Weights of a small image denoising autoencoder: 48-pixel images.
Rows from block 2 of the encoder, named by matrix and row number. Rows with one number belong to one attention dimension. Each number is 500 + 40 x the weight over the matrix's rms, rounded and kept within 0 to 999. All counts start at 0. Numbers have three digits each.
# q: attention query, key and value (stacked) (encoder.blocks.2.attn.qkv.weight, 768x256, the q third), inputs 64-127
# k: attention query, key and value (stacked) (encoder.blocks.2.attn.qkv.weight, 768x256, the k third), inputs 64-127
q.134:477563429506499552528497488544498482462498554511524478515491458513569408499521470445540575565503530492467528513509478483568530514526577508498571579518416481461484534538474413460526497559505481
k.134:467520488470560514572515563471490484532538443515514475524490515482538489448516515498523511570481502552492483493485452546490507520422475467510429430557507480468489555487402521507526523413574504
q.135:502475398454518492478471485502510511512579499458535459417523577441498475529509516526557545487546444523463513512525516569533495406571535542507520511429466419554502574426597514511459480466522412
k.135:482453487469459517457498479435472562486544417568482512501554495523524541511479475594533488536510501464465515527485496487502483482507470524563573484515556549457473530442509457548527485555517468
q.136:454434481481478462496546477476486487594488515488433536500494489454476478464505424472447505469480436460495510532466504529488518485495473525443575495492528556520525490466547510509567503493591448
k.136:532525442504437508458440480519523496419543547587457516533519458513487535425496474471429476379588504443521533459454462519451526475501470481459512435487554563555442575579518429500525533489496594
q.137:510429565490473495529493510529490483566473494514384420477493508523508493563499386484517511550472540394513530494522552546560558470495436509577474542546503466412498403627548502524421519504401544
k.137:542404508551555486440525455513407541530450474436409487494530470467477493457459508506546516517504497483430493517517531520506493567506499514475511469426465497498502468481534564511441482503543501
q.138:522558487483474486550508505530494471521470410448488591535514543542513554498431525529519476511508479424435458581468569504586501622509509463514533515472522488499459541453465512486474496486529484
k.138:491525493417516506499487531515461500461473479505417525451546551560499506525437494575513459504439516470516420483523455527499477521512497547545501553486555532510463487483488443447518529525487557
q.139:521487582555509503472471460526468507520466488546520536498466570479540530517534509572474494488528524482440482480471467583565456476439506548490536499407497517461438515599524544445474487498454459
k.139:529481537491544505507497498533503584569512584573530578509463471561475517493514549483498519488512517471551488414531499527492530459463448531513457535554512509454514458431531577443543571570468521
q.140:570540466484576514506538479445464513484542499460544494485518539537509484448477536493506462481499538359458474483536465436455444534444514490437539461527535485534450505463486503478583504547529508
k.140:533564444516580530466498449541560521524540464508542566562504441525453563476440472496455516492414545370513439498423473451490463502537521500498439504457469525454469543506483473491501503433537461
q.141:482470493433554441507487559447498558523477591470453559458541512536480467550500566551566491486476550484508542438533469484443479522535452454496531535478518533518540525503587482521506495587468515
k.141:435435513534493409534514478486541546497492421547514437485538625541476524496484428485520483514468527529461496532499482531450498499528529573531516519463435538538441558440563482446537486507480427
q.142:467573506538535472491513482485520537431482502483517447487517458495550524509499572441528486512472430520470482511473554528469497523556541493471485503501559495546540489427439476497511492429595502
k.142:466509500490430553550478464476589436491471527543495506483499467499461528520606486446486438536475456500631446550529525492512542455492478501518573440476508542494446456514520531492511528506525551
q.143:516503519434503447508507473432463499535472522464530562502476462527443508548565471536489519541504532542448497547529487515468538499475482494522588489591522467501575581518498505567511440526481514
k.143:476464551488521490468477450516531419487495452580507528513474508566461464441488471521502562431454501564430520431452498452501491495514496506407556489565538577507474473506541540525512409401460539
q.144:463554548467472472547523479445472483460468487467492555526507505488504513491524509513488483516485550483466512469508523495510479522499551509559501505535540529526465500475465508444509476507513464
k.144:533455498506538488538479507448503514496489501460496517516529485470477532474458547483552477489517543544463474499473486526513518495500564493491463494493443522524530473504498485456536545489511472
q.145:501519457536466526495440472532512525477496476475457478422540542537467497501480537498524425507540497493464492496513531487534506493511528506512531536457521486522490509557496537486476514501496462
k.145:522492546468484502492545532521494482534523543537506457471532543524560496537479473509475470506518551505529490531473495453544535507548495483432535494496500508528500450481472521478458488513555448
q.146:482524511491467484547481517529540467488522500497503444494488488512467434521482509514509529500527512549532496548495468525496514519482536538510507522455478454530500408510533541508548483462469491
k.146:479528532512542524426525503471458492453537530477496485545480551489498465547501519479508495546485551547462515525500487522506497514520489523554498479508505491519452544440499518518464492497521558
q.147:452491493471471532476510549526537553479469535488525520507507497521506506504429546494493487470472480523467470501485514478485482519512453521549499472534509527502536548500468534470504496543442492
k.147:510487530479477536495504513579502451513495494517486512530534484529461478532439506508565446532467508442550551575520505447481502456509490515473511492521512492530487478520485491475491483509499471
q.148:505483472480500501504516509472468502501475475482510500496467474454524508456561479515500517535540509523474505492451536518484448503528510451530538500484531458518477488547494495486568538500510489
k.148:479473492474470470513498497520515487569514482486428507511518495522500500517510506550439440489500510542487504479451509466514506490468466527456530527447519523477452455515497526478515548586493528
q.149:569459504467520504501541451504508504529502519503448518506465469466472454498551503550483536522481472508480547492494524477511441481490576452537540503474558491523450499473461528475488485499538447
k.149:477495478520475565546430511568581533505566465542457507457515499545519494504493508523525505502509528507580519503479532502516475489520540493532449564490527489502516455470476490503539491455475533
q.150:528465516475482481508495500524444512493513461478503519561465491472527516552529550486485485480484490446525436502501494498492553473473477479493509473528484501521501518482501515442475502490508489
k.150:465508457491497520585525485549502500531456503461510550544440466448536542527557514495492437452517577480532502520473510514530500526498563534483534459486484497520536469550496462502535490513579479
q.151:488469545500506485455399493521478540478474471537519464509477518495439454490502459464518431478511462536450529506455545538494480541500505472511511467508464479460523502516507549502475520482505544
k.151:459448522525522431457495461501477509523456551499517511477486471489473504473511490507525469451562474506411479483502479477486531501504539500542540467539459464569528497493498535485463459455512468
q.152:460474565488503511446513491502505460481461527478534471498482476511492468514447546491527495467498489499534500478524516492478465523483569538505513456519466474519501526488498528488475500502483493
k.152:413500581476467504498512526491512487488483499542564510517510471468499506514404506516507473475509516540549514510495551521473468555471505551473502523504465573456499537484459464512491456576504481
q.153:481528465486477494522524493505516516507574500529463486494475498453483511505537465502468515551518538521476454479533480508530530464468553423543499486528548499537490513499432502454486513475530480
k.153:478548491490505513512509460500587505504498468501472468503513527446470501483491491509467552491514478497571490507503511469504465487509498530494502557530535501474492456538507491436503483503499492
q.154:483501447486509451480475549498489600497485492512501511512436506514536541506507490444509467454503466451478528499425493524533497506498491462473475445500503544529535496452498519463495509504512495
k.154:497509469496434485470500516530464480558485483471477464509450481459540493521523525492509508459560517432511476547499538448516556484522477488492511479531522527549445519528483487509492488488474515
q.155:529470478528466471452487505482541473495487546519542548445508456488458528506547506524493481497531538468480445504492467502537535534487498512503493508511468475541521458497509513525500522484476500
k.155:476496464497538562505541554446509481545461539507560572466558494548527494508516462542508436483480531487447485518540431485529515477485483449503547474479497527461480490575477523477509502479522518
q.156:473507521528480480512467564509469469448463533402564476501438477508558523460472496509552477544496528499534500483542549512517528500523501558487461499493484485498503567516537480520516480463455488
k.156:487490469440524492478470492458530549494481481440520520498454497496476500480540477481513537507463469526516542526491505440529509490461511478468499525493571548494514521467449467529475465449517514
q.157:499474506541462483518474486489543528472505472507519466439483474517500452468529453452525514514512517494526508511566490539512557528509516502501519493455488453491495463493497518529498515476496506
k.157:512538424549503495489520524524465501484456481481495399543501530480530488497528497520535479514445480517521504543497488496506491487545491467505501514505547501441554525514505544518545464470492497
q.158:512516494469566518560514546447460571518554513550470521517482508485542527394520473458463503503464526483490523528481482520500488474452485540458457516504516509466519503468500511513507461496511477
k.158:438524427451526514479495541454522499513522495504527485418498456561479498470529491534507541541502496457486508512461500514494538513435464518494503517474485469453529451488490442500484456485463529
q.159:514527446493460558502479492492512494480502485460522563474505542533495516491498505467511512498466528492543451486537513423477487535519467492485506482520529519527506534498462446506552503447471480
k.159:534559454513495516476498439532522472489485457536501561525571542487471550505486577515471435483467481526500525468524520465493592513467560498472497508495519557470479576452524506524439508525496488
q.160:414452519566490550467461466601538481409636571497614374418363441520563470534574564456437491496529505605524500516466542525456450423481532473460559548418424395523540430499425510596539545479525417
k.160:523488511579456382470425434488531589501508410466426555541516488485458457513526483540521491444429538441513475509565508448469534387452460443495451582503451506576486515456479526634428451553413570
q.161:519577586468565527512463514670517641441504402539549533414588527530549311526597556477481497546495380521459547479437570521443657436496503532487509518358486476509530557452488428480571453485458626
k.161:525478513600478490478525507357549401627604485466588399461471480549465594516442521447401548522498489553511336515436494524585484515555522333603475524548501440497554532439545476476472442556486384
q.162:526625536442370480518416488415530506479572490627446541534509479539324476541579539463473560576637362437478403583571611522419458462412482500433555611575481475512547436453574431544638483538399438
k.162:524632580558433485412580459509523503603573498506493448573522519420471565491608492439466585505467435568502678417468517543398457451417438498545477461552501508483531458468569577605433519401550399
q.163:425418548486390563531487444506494553571470526496542597536420455471463473485478495510503608590440435570376490439397615466501474524375639429417557560692448438426619391531557583489546422376508412
k.163:465547556461483466494655453528482463443439473504525441436491398379560526503511468521499391498524480468439539493540461456382474611317367626574547546520635568429524555535445530477431499432573381
q.164:411472544384427613570548489648499377468502532513650501439553574532523593542487522362474477470421476506507535557511506478437474493535467496536442501397475465555497485558503430404568484459405509
k.164:442505422411459497458564444425539453519452428544607505442490493591511409537419507466463484475490511675509511467471555438486466470584516402479528481575504558515556610488402553403423446612486529
q.165:601581559492570496422423456429597412723482519494449498484413507486461514437617545557503528469537490478564546518464530492510462460444563501588526463412535523393511542501581492498408468440551447
k.165:413537585491584519522458540483534449526539602519498466441597532419449407480346523568502467535553456478560489510450478536450455481477419581529529467524597476494525520485470442517483569535443510
q.166:461556480482422530555537511579466521591332537481440453584539469476435486545496443414548525539499462412471597557539645497485538475449426494516486497466461396423507518518528523556522524484601594
k.166:463488554450545502500523476474519524418425697474383463501506438442507387453683456541455522423441386534495421477380494539547446494430563456502580471478463435384501499657518513500427457533558460
q.167:509645428526469554477468524448349480645574389490503419452560563424594421529530474590583570551537495428483483578566504458323458507443516401474407495665524441447543547433435410485490443451547551
k.167:438605447408568525589400559513453538568517519449393399588614400414446488448498538384519490461521475527507503556476603431592520552586479500431517432424396470462537561455572460576549560553464457
q.168:446466409449507539536361376462491528748502442401434502508497517469589569361527494518508520453571419473635611485493427536682511488487571475396529525344542369552450522524495536595525542428454455
k.168:595527512480473503436577410524496523440452493370452523460452465409468438595505508468520529535618488383446492526457600515644517522534493501453485530610617573512567420485501555535540524483440538
q.169:431413614503515516636371621507436493550404530492564530407517610542515464553468383557507453559508455518505462493492623393366499407455407531448569540611502529405573534419506518484420455513434531
k.169:519473515487508523452409455503572522577467640442636507564447431451459613589531434442488368521554571489488451517497481456421550475457577476535479528458473554492510487556584648533592491539432426
q.170:547541617415552453504526368451433529431541518546457489466491496546587462536502516490324544480417544364420448419390681488449501546613594552559476515463605486467592532480619430552505507486519421
k.170:473374503585557410509469374476552501537514458573435568430557493436457582480497545434517461496597564544484568519446509562430573484479382494509584452579458480453481578432468549482398563535516561
q.171:504582533475544483490548548467430435494352440446505551504467515439421542510501454459576413467413520595460490584454439502619511456496468518524439554502452571509546369531485498404456429571448486
k.171:504482508383539497497516446453503513441548347517461413467551576580526524439570517531473584431388472535460495528471424488472526484437603374453530339452503550600428495504542512397533553528500483
q.172:544579481512511467632541531577476489556546593575516476507531464459460450569540527475489675484515532584510360462549388480583568386550520469537493569530474540391449537454401502402466428553501429
k.172:524438483592465438386376432535534517540501547600503402449484544447611429605559502587445485457587577445423484496492531433516442524515407584474479524441481477463431488498461503538521597567498461
q.173:536514507552444555558484488546482481244510461538425470492402482525500533448449436426502487530533545603427452452503418452435548487491483588544477420418522500504514439484496461458443482483473487
k.173:511432535537544483595494438529486559585567385582513505540425470552527422392466464446372483504497508458491443495510507556568539539487529560500423387505503487461424443485443605430449434588435540
q.174:589442605466387458544404564643566444444468493467418534516467536491562490544532379501491570489513485453388457494397418482611406446530428542515586514364488542532470431476546486491435427577636457
k.174:513518491511459445380442458365417429568576471411423468385542569529428492583445508495488490604592561461453453474565473527511539441478512496497454480529604583580377475542550516418414484519491582
q.175:578350512485562544538533481538485408555576417381538420393452530544576480514466477505528497550563494527528548530580486493578535536583385479520506502484492432450459430611476557447445547495493497
k.175:484418551383533553426476611433416534528443472421603517589407472595439514511543529543522521597475531732589569430416594564606522479618518458490506611487548464510546361503611554437519549582512486
q.176:512495543493536499468478519480532473500483504466553508520444453431530485544522473483529537529526526488532482547525500525523490494467491506469481523492483537556538528472581515518527483476509500
k.176:523478540520509512482531536470506473427476515531483453468493482485482430493471501562464504502486498543605480524473505470493496534558484468470493490511521547525522545465532541492499433449438451
q.177:519481539518460493489467494522487506456465507468445463492502440533571474504457494514520538502529469559557535540505466475486542459450530470506501529414511515440501575486485488474508514474487507
k.177:470545485520502448491505463577542473496523522464464485490506523543538501546496517538559526531522508529500479513468514497518467466471499505570556521510460467435475497578444456474536501476546504
q.178:494513533515562494519493491500508516520533535486519585491503526544468476442464539487471517513443532466518468437476498525501509496498495490506526521462527466486498525514500501459461513512472531
k.178:489492487554474473514523459457472430488530548474517497494511482529510535515514507508476520533527510450499548475563481490520543486474498510514518528493517468476487475525540496540553528500424513
q.179:475510512510542540514504531509462529455474494475555539531466508516437517489499482489511547493451457509526464455468527505483535474522451549486502481481496530513532514468441555474480526541482533
k.179:513515480518508513459495511518482511523522530486486529489516500485492481484457495572537498502540482504515514470506565548478523487494476541501513513523488500475485468456478515532486530548482521
q.180:522543543469552515460503472503526505519486460506449521482524527475522516495466557470500528499505473493545512519531557493544486466481498507496483473510531511436464541460465537544498508504500470
k.180:491562484505479466489490495485499536580575489473467513536567507470453529462486467543521514469503498488578485520457481487556502480559518507547436494480469510464505536505464480542497488521453507
q.181:467495485462498509478498507487527515504523481521487551492518477477484479498480493500529467490480565472508520458442486516497503512504525495527486521466531519530489547495515526467557529481496468
k.181:514530479533477487518530491460497485511512492457527503470493460508497481513536530463558478446466529536524498495416545501507471543539554532506504550512544487503481482501526539468539529448498457
q.182:504440482478515480505502503530483551475563476466515526479486492463485511517455528466448540520474551554468512400508486519547499471531437491466582459487531503435469490487524485550448454491558479
k.182:458468540502507431508482488476451535468483485475508513482505484456488489552556508511483491510499526538388496488544490494460533490546436488528510464518515508484516582502470467527473512469544546
q.183:523488489520493516483531520487456472480466493538486503493492495441476499505524474445516515528514492532512424505514459466486471525513480487505564481542522511508512503516558476504511555464486495
k.183:463503507501525518508518467547486473482524473501510471496471489527534534518497519463493509506471527474474473520485521457539517477457527486546547479523530470499553524477493511551522494494514500
q.184:531520446501483496499538496527494536496471524463569524485491491516546522494472509488511441488483493468550466498483483427464573493479503504465526467452499547553534527530496444499543514430491489
k.184:523516407475479515461490476472494456465485505466524540540517513551516560503476532469487504484532495520492490532497461499507500480522456489463515467460522558456471486533500499491500544478420509
q.185:505538487435514481495495563464540539519505496524500520440525536502504504543544454559450400478495522490494494491468516495532495475506495480475556498512534508514485560492486499490496564480456521
k.185:521505503472493478500520501499474481506523487508479506448487516489492493596546481568505452488471486516490525508445458542504540432520497441496525459471516519508458532466498491506528476512465477
q.186:516497496504447462522488533516515472462525485474497542485508561526549476493490550499457503520527460494503477497484506429484490450488510473563498472466540483503486506483467499476494509464549518
k.186:476539514516501503527531517510524462498481521508526523532483537444522486500513528534486498464541495495520458525490497524506538520520542466519537481480522540465456526536479492545476503508520458
q.187:523489517542511478545504453528497483537467504520440501500525550537528537534490485508535504493528517485538462465517532439527481522486508484504482572494529539494503522460462496504475485519478483
k.187:513480480475474502493499466547525438495515487498484530501533491520457503443491520487523444475496509477554531541520532497479492502494583538543503489434458474440504563548493480466470471474497459
q.188:457430498523560486505455501495459471529514509528446520533523539539455529477482469472489502537499497508485514430498496513478463474541475525486502456454569499490468491530481462541516482475521551
k.188:482461500465528502463520463508509513493476484491456492480483532484491541515492478480473444516496531466482522476454482456487561506551479557530494508480518494521447531554502498524463494469491480
q.189:473480516467454482512503512540549517511445562518505505459555510499515524501484571534482421490441550545516555484495508483506504508532456478432532486527474534487504524453510480522534506515539482
k.189:509520457499446535548530447484497501485481543558493531446516522512468482535460502521501448518493480506471535512495517514477537511515468481467535514494494503528463526476519496538488542484561510
q.190:447533471518492482507508510534460493541544520461494511449441425555459524525502472473548521474466506504461512424500496521502508501508498508505512513536480507476476483494508480531505501451534522
k.190:448528505515506446463518461510476541475453484549522480502512515544545506484497478512484466478503429516435539479438467502525503524466418549519546489497458481493494549477463520486441526509544496
q.191:583519586508485465418497464491488482522453521513491546531518481511496529501509516538530464540550493468507482477496538453482522478485468571499496495520491519556456562517526463446455488520397503
k.191:527408478481519526479496539501521532520497474546548488508539546491538574500472485457468470442487475454478519445536511476507487488514521564522523498485503548468509538512468481502510528550475464
q.192:451475459509491508426452499476560509493409598485559429455523419468495514483519467510467527565542472622535510479535525486476476510543488459611584612471484457503544480587437420523488511539447452
k.192:450469574373541509507540555515519479488485442510543555511536461487409530448570500466541472567420504659518499513599523491403458505493478501557525408492472454525530457494482597513485464467440564
q.193:442630418535425478497532497565476476466485563486601550530554547469533503420480590516572492368589470468432444491529569538566393468580617471459596420426545393490375621298431493590522472416642540
k.193:569553450413463363516415396401531461483612322553522483485531534482427430490434473527484529513479514392409510479449500485635579418510584481608594610529598574547419492574477453451488458585586596
q.194:492535504411536597452497480566493457467456549482517629482521510521401496446522472530450535419525551477485495627452574483459465509548606560550627516505454563417478523528563565493593472591518560
k.194:543488506407593516576585533528567443522469495477511614441518570441435471503463539488491525475547416536448533458545481459478506463514565547464490492626555525519517441530559469360424436409467571
q.195:511519482486444493510496523463503427504460608542547648513387516447576522556497522488489519663483581363413551528599547423569492546529509542549492409507529461468381469503458373400328433453476496
k.195:374548431481499524409386499486515490434619617631554594518568531518600485488463507522578526637432496470436506437458336449498461472498442576502583426452436507438424536457452444560586509496489563
q.196:492418491547488550440494428518480479581426473497393413490505480489606511476575436579456618546534472459464509468377566527537579500411451544522502540467531383427428425626552464454414527407545544
k.196:582595481445480463465509498484426570389558497596463503566540379573489517527507570464489582449533487486495528451547551506562409502525363571446464434413566504533588522456479511529567536473542501
q.197:519576442510543484616473526545508432382595462406467483446503449508478496565457440351511556593485498421465575600508528430542447573478547401630592527560490479464487452440428412564479519485471554
k.197:530465432549494529457500472451466529518463365493470575508492470562610460449512419550435526555479560602479510518491469544476490431517499523457507457495504533454453501558442504518438416471512465
q.198:534355573419463458513505484383478538583554489454507534603527528556339402556473418525461499537501535456488486525617468442576435554550418539497431415470474378508552489466607496580438401497497494
k.198:511439623489528364432581519466479502499430396537426534429547516510540491506546494606475550495518553419426597508509448533597509506507470602474557502469504488462434515435611417478454532537554539
q.199:626513608457476509435485504448502516481502549513490438415520443513439476497508488566527425445505443476507439434454457525420484498494380523594478551555546433439539443755587609485499564533535466
k.199:458477552486521585560498355549435567498466451465477598539486423486493526416544520517460515497561600455518440505376541586442487555505486446489532464583498546481523478381578483430512470559493484
q.200:356570398568501533434422475526519514492424531471488464496485469365525473492517512415441515461539482513536444443587535460608566536551519580520481515475477523463444445615492487501488455463512551
k.200:480460390486585543613534525530475508436543463401471430487546533441462445503491471461562373536480455375557550620510513430493533535450511461535483506419399416564488496579529546527447647482508548
q.201:500447647545520428601475502472438516495395527563534561523472553503500492455549445540563416489497538452546541470420568542480487501424491443407464482444577493540409427360427564481427531477455547
k.201:479415483559477466405395501430409515497583604563457454463489578609516511538535449382553557547511538448526568484463450597527510508524515504514461432471507466455416423546532574471531519479450518
q.202:478610549464509496523469469526441508432457503553555555569520434450515618639529529576532459505513567586593373472488549541673465554493546531471450538615433511521578479584360476520424431384541559
k.202:415522479479418539545528530499406490533440554520458474489547490554583453455427542413506512511472560617513614533570515450578533496449450453400531570573507474426466461493514522497584420642516621
q.203:442427446545462531434476510460467403539558582465535499549460430516493473492612494506458581519540529611479473435436524516523519439556463507495550589477481531477505519629559460499398481578546494
k.203:473540471511601541526453589523544521615554462467459508564614502507464478487518475495490561568542501614516568375432535509524526549470524478570471504536513503481532487387488425558442495494498561
q.204:497519309382493503534505516481443497526498495456395536560602539509520568467469476470529455431424532506469492513472536477504528532560429508467510500536488480468561486517465423537548518595515514
k.204:533536454522417419491558513365434476450472494529391508473578518477522562549601464478435514493460521496474457569512557552527472491569471426462563448449450557626483550425492426527563463478470517
q.205:542646531540563512486527466399517488583532500465612498478657605542468512467512508536519486526526525451505489456425499442481523551530486531436524578513493453557494538491385509459566449569457458
k.205:487512584571615451477522472533592491595576476559562569494552556604423582542479538475462524510443555532546453540503436506485506521418534431482465473515451551597440458439553479457508492458480475
q.206:476539517516569477538587611506525414584461464457482534607509438580471399517501451459419462533541469548465484518538502425608525558481499454456652533451499545506494506356519467503539539565509492
k.206:443504542535501450467382538502422508505481443534492455456530554531517557515432531542551534526477525500595519482511507538428561527573494536544535530498588515511454504518532451429546481558554481
q.207:472485474379593474529440511534521591526490597506391505404564429438441452565602432495542484350486488466453515483567361604458529440531541536475611559528419501582574580436618515517596555472522438
k.207:501456484504472457472520426511550445562408305574476469492464463520437565463447560543467526431505505549487625445452565468463536505497469569465563457507477510490510638441462495412442447600587563
q.208:531500466521513521458488555503449502525512498457534463487493520526496461530495524539508484513481477517539524471490516511463492444504509484535481521515530471438569514485479486566513542533522513
k.208:496513497526516507480471545478469482527505506517547462504497510517542482468479499487491499489483462495477547502482514514520462458516507461509485501483548506429535502453475449550494505528510519
q.209:452507558548456489484442490515480496498541466484479497471530510548519435452571518548463485515495490554506496495508537513471482525471457532482487516512510513526505513555478507451546506475532458
k.209:487518503480462482524445465489534540461472578463478498489480514502527409444499509523517479479469527531490457529546522519512498560542488487510542548513473515502509506513482506461559513458477488
q.210:496493487467474476496472483512502464524514539427532517510489474475497497458473485480519519542508486457541489442523503521480490506559506542538517529518499451510551502503514523477523523475532556
k.210:472467446481516519522511473477442525515519486545490539527491552461464476441477524489556519522545507476573537460529498499505478511492471557501518517475476480447483517481503520539558460487503431
q.211:499505495516493447496473479503492533459508481512502466485521476473520502522532498490428497452521478517505476502466466523539542496506497496513458478514507512484550457492504493514488551468555560
k.211:497521490478548516489446486492466517441483452532488445486509482458535510500577494426488499476506481499525524491504523534505512545519481483490467418506450464492534460468464459579437500497519507
q.212:485528489501499484515493552526543517520525496505455541415496555532507479443519486482502499513522533455454499500473499494475467487480493493532495518516525477548516446507492490499514508477485457
k.212:472543510518501516511483541495488483479453497506485518491476508465466453467532482538450496465492492496455495533479491510490453612528522516532512496544519488492511512497542514513531461578505469
q.213:507500494501503505498554486541521515501483555522535475493503518551482506467454492498492478509530491466555521461505509509543513469527445527478593455448488512528511543515478492514489527495406480
k.213:462510496423564541475539464549520465467472511485507493522534554511529484479425482512511508528550518541536507460466535551495546489477488441519533487460493468515529554514461534540483516466475517
q.214:546468499520488481529489506510474514499481538463515486540500458496502523492464538561522501523467536462504489512549452488521534499411563443444469472508483501512516514513479489547516470442487483
k.214:520494506567472514541477510484454440514514506505512531534459481461474478540502568552489499507460536419498547486518515449466495507419549484502528457479529541524491524512446479499565463484511539
q.215:504512551473514459487480506496523479452507468498484456488453493436497489545462486502526483525493483546516516501447522530521546445420505516465566491525440532574458465499555544479525517505469457
k.215:465518489491477513448427512508508463520442433495476481517471502517498455504481519471425552522484436504546503530521506518457520442473491484490522464512527530565458463498540507470525542518435460
q.216:468485512506467534536516428470520506467522522512513476490501504536514546499481441541523497480528488551506488497491446482482525555501493509548497445525546498476500479516499516479513530461496444
k.216:436460473483463490504455493489548494509480478530550490498469522561483502523516535488530561520443480470537449487546525477485505542471507567486521508502548510492525502483488503497465488496458483
q.217:493469484517544490516520535474537490505502479507572528563514500554485463480507511455520544552542498524511501482531467470460537509516497527512428534484464449469510518508478453448547497509547526
k.217:513436527507513521516466527510464444517493500530525527510538485533492518501496517485517510508492467548519506490557461433512493468484489541487462513491488488444548506426444465491475458491548573
q.218:556526474503519498510491503496515497510538474461517533523516517536521488468518523572489469507510491411525472489499544519512480500529483477422481519506507487534496486480537492518484505439463532
k.218:503510473567522485549493485466507488509513484499501513564559488500489530472446534545476517451488490506516472494516442471496449482503485491527477537531502493529465498467464530539527549524486517
q.219:533511498508472520498480479492462482469526510500481490470493488500521504459508502504451509521479483482542491510521519476526515520524473513415511500457499531492529489492498555529501482511504525
k.219:505541529524527570496457482485460540464514534527487482521473488545519527440508505501494488581500504501506479487521528539516532538459500458446500480489480479503569477499466508515503477479463552
q.220:519562494495494518481494501521463510461499476491470479480492487546507533470523516534528523502486473514462479487491505473474539553501527492531533523490493521455493502487478466517460528525489504
k.220:504521515499459510490459517511472464520524458533490481438471560527508494493510540492493518492450449519564499524525494515462466506412512498539536486515483499490458513483489526481474477568538459
q.221:491497539514485510540456520531486537394571502467483460532482491501507503505497453582537543444537507533503512501491468544501538541541469499487479443494506483457476492487499485512495510545517490
k.221:577502514543449538497471479501477520423516560484513492530470498481536484521538422533535502484506494522472500532537473500502480482478525509499510416523512451519496573486443487520493520485521466
q.222:502477485471460468483574458477511478520466458442540490479529528484536506499485505451517533513511520499473461483504540528484492503489523481500483530528545481516462465512501493488504493505478500
k.222:524493499469524469500547487528492498484461467481569518530492516504434546501514539419549445530488532521492524467462525522560513542527437503504475524508550572496492481540454499458511517557545485
q.223:505441494542444472500526509504525465547494519462458540517481513451471497498449507516493489502519518447504472491508435497477550514498487488458503533523562496522510501524533479476468542463541442
k.223:479491524505560500480519505537504476491480538467526547534463481470440488476462541485468495484519545468481504496438473523473517515517467461487524534496504508544487461523527452519506563460560469
q.224:566493490522492463484583461551519496504496480483494515517509491578505476504490490462512485466484561498516456462496462455473481504485518541495459471437513535495519526551511464477490484526499478
k.224:461465450560517484513518520485527549514503513480540493510450513532470496455487500497497519460502473471496542529519477464523535492533485527530457538505496513522489528443511512494457524494473491
q.225:463488534581491556468452481510525440472455484533493531505485493503459472479474530569520494473522503533558512495473493466456504461536501499502566544482499494504505517491502481488539524496477502
k.225:524440491501501493501510508520439572479507466532528496492461527521485568540480510478497494524463498439485514482498514497504451419494550469470481514489518543526538542516498432475467466481440473
q.226:494498509519466509501492507503468545465496433489469535527504513473452513486508522497503478481496472462479503506470502550522509509550513475483463483533522525576511484441488453520463491536495466
k.226:513560469464540530472423489509465482481534515446524494548524495501535487468471501486453476429478504479503500567485497530551492500456458542534555521487510519515481490476549422483531472559456516
q.227:508522504485496486480492445479500508431483506457443530505538516518438503513469529516500511529465464531516418476530520521473499525515474460513516485470513517502531507472541525517412496495509515
k.227:506519536541471506496516519510511572474573484545458481442483555508543486526508526483528511445480501519450502563473500520414498456478481492520514504528481528486515507437501507463510551508499446
q.228:487500509525511499490553504527507483465490463501510510495532494490530512578506473524507517547481524491575503491571491496520522520468504486539522459497515518479498463489481476489539410490459546
k.228:485492476517483521584561483476469511523428462509493558526426481467514499527496514528492488563504518518558527541451534436473467520494478514517498522482477483491508484524459501448529494495506468
q.229:554470481481518499556566508514477524514522505527500505460473488505468484523454440526500520541521499487472514492519467508518486436506519511479483454516497506479543526485428521526476448490488519
k.229:558507502515519481471497504465522490457419483524546511495537485486535530471562510500506454481476514484495514534502483499501487528496510533539479502447493490569512531522551483481485466485483522
q.230:471475527499490441518507495533462528504458545482480536537459496475461523533485482507493512513500536493465518531497521496479477494521540519525474484508495526522512473474485562519481480541449540
k.230:499507449568537505441474487508485442424510567540464488545470505476465520477463460473550438508514483524469555512536510575496469543491534536475524492504491490471507545497514538430476530492471544
q.231:532529454504495500512485543496536492529503515516509477443523510461510474512434523510524487497526530493529535483470420538481498520485556451506512468496497534497558472492478471506506480527469476
k.231:493532536468451491492448511503468461494501460537519505508487583433517504436438469456450413496414463491537544529506545487527547471480491451443537512480506536510508512474572520471439514518469491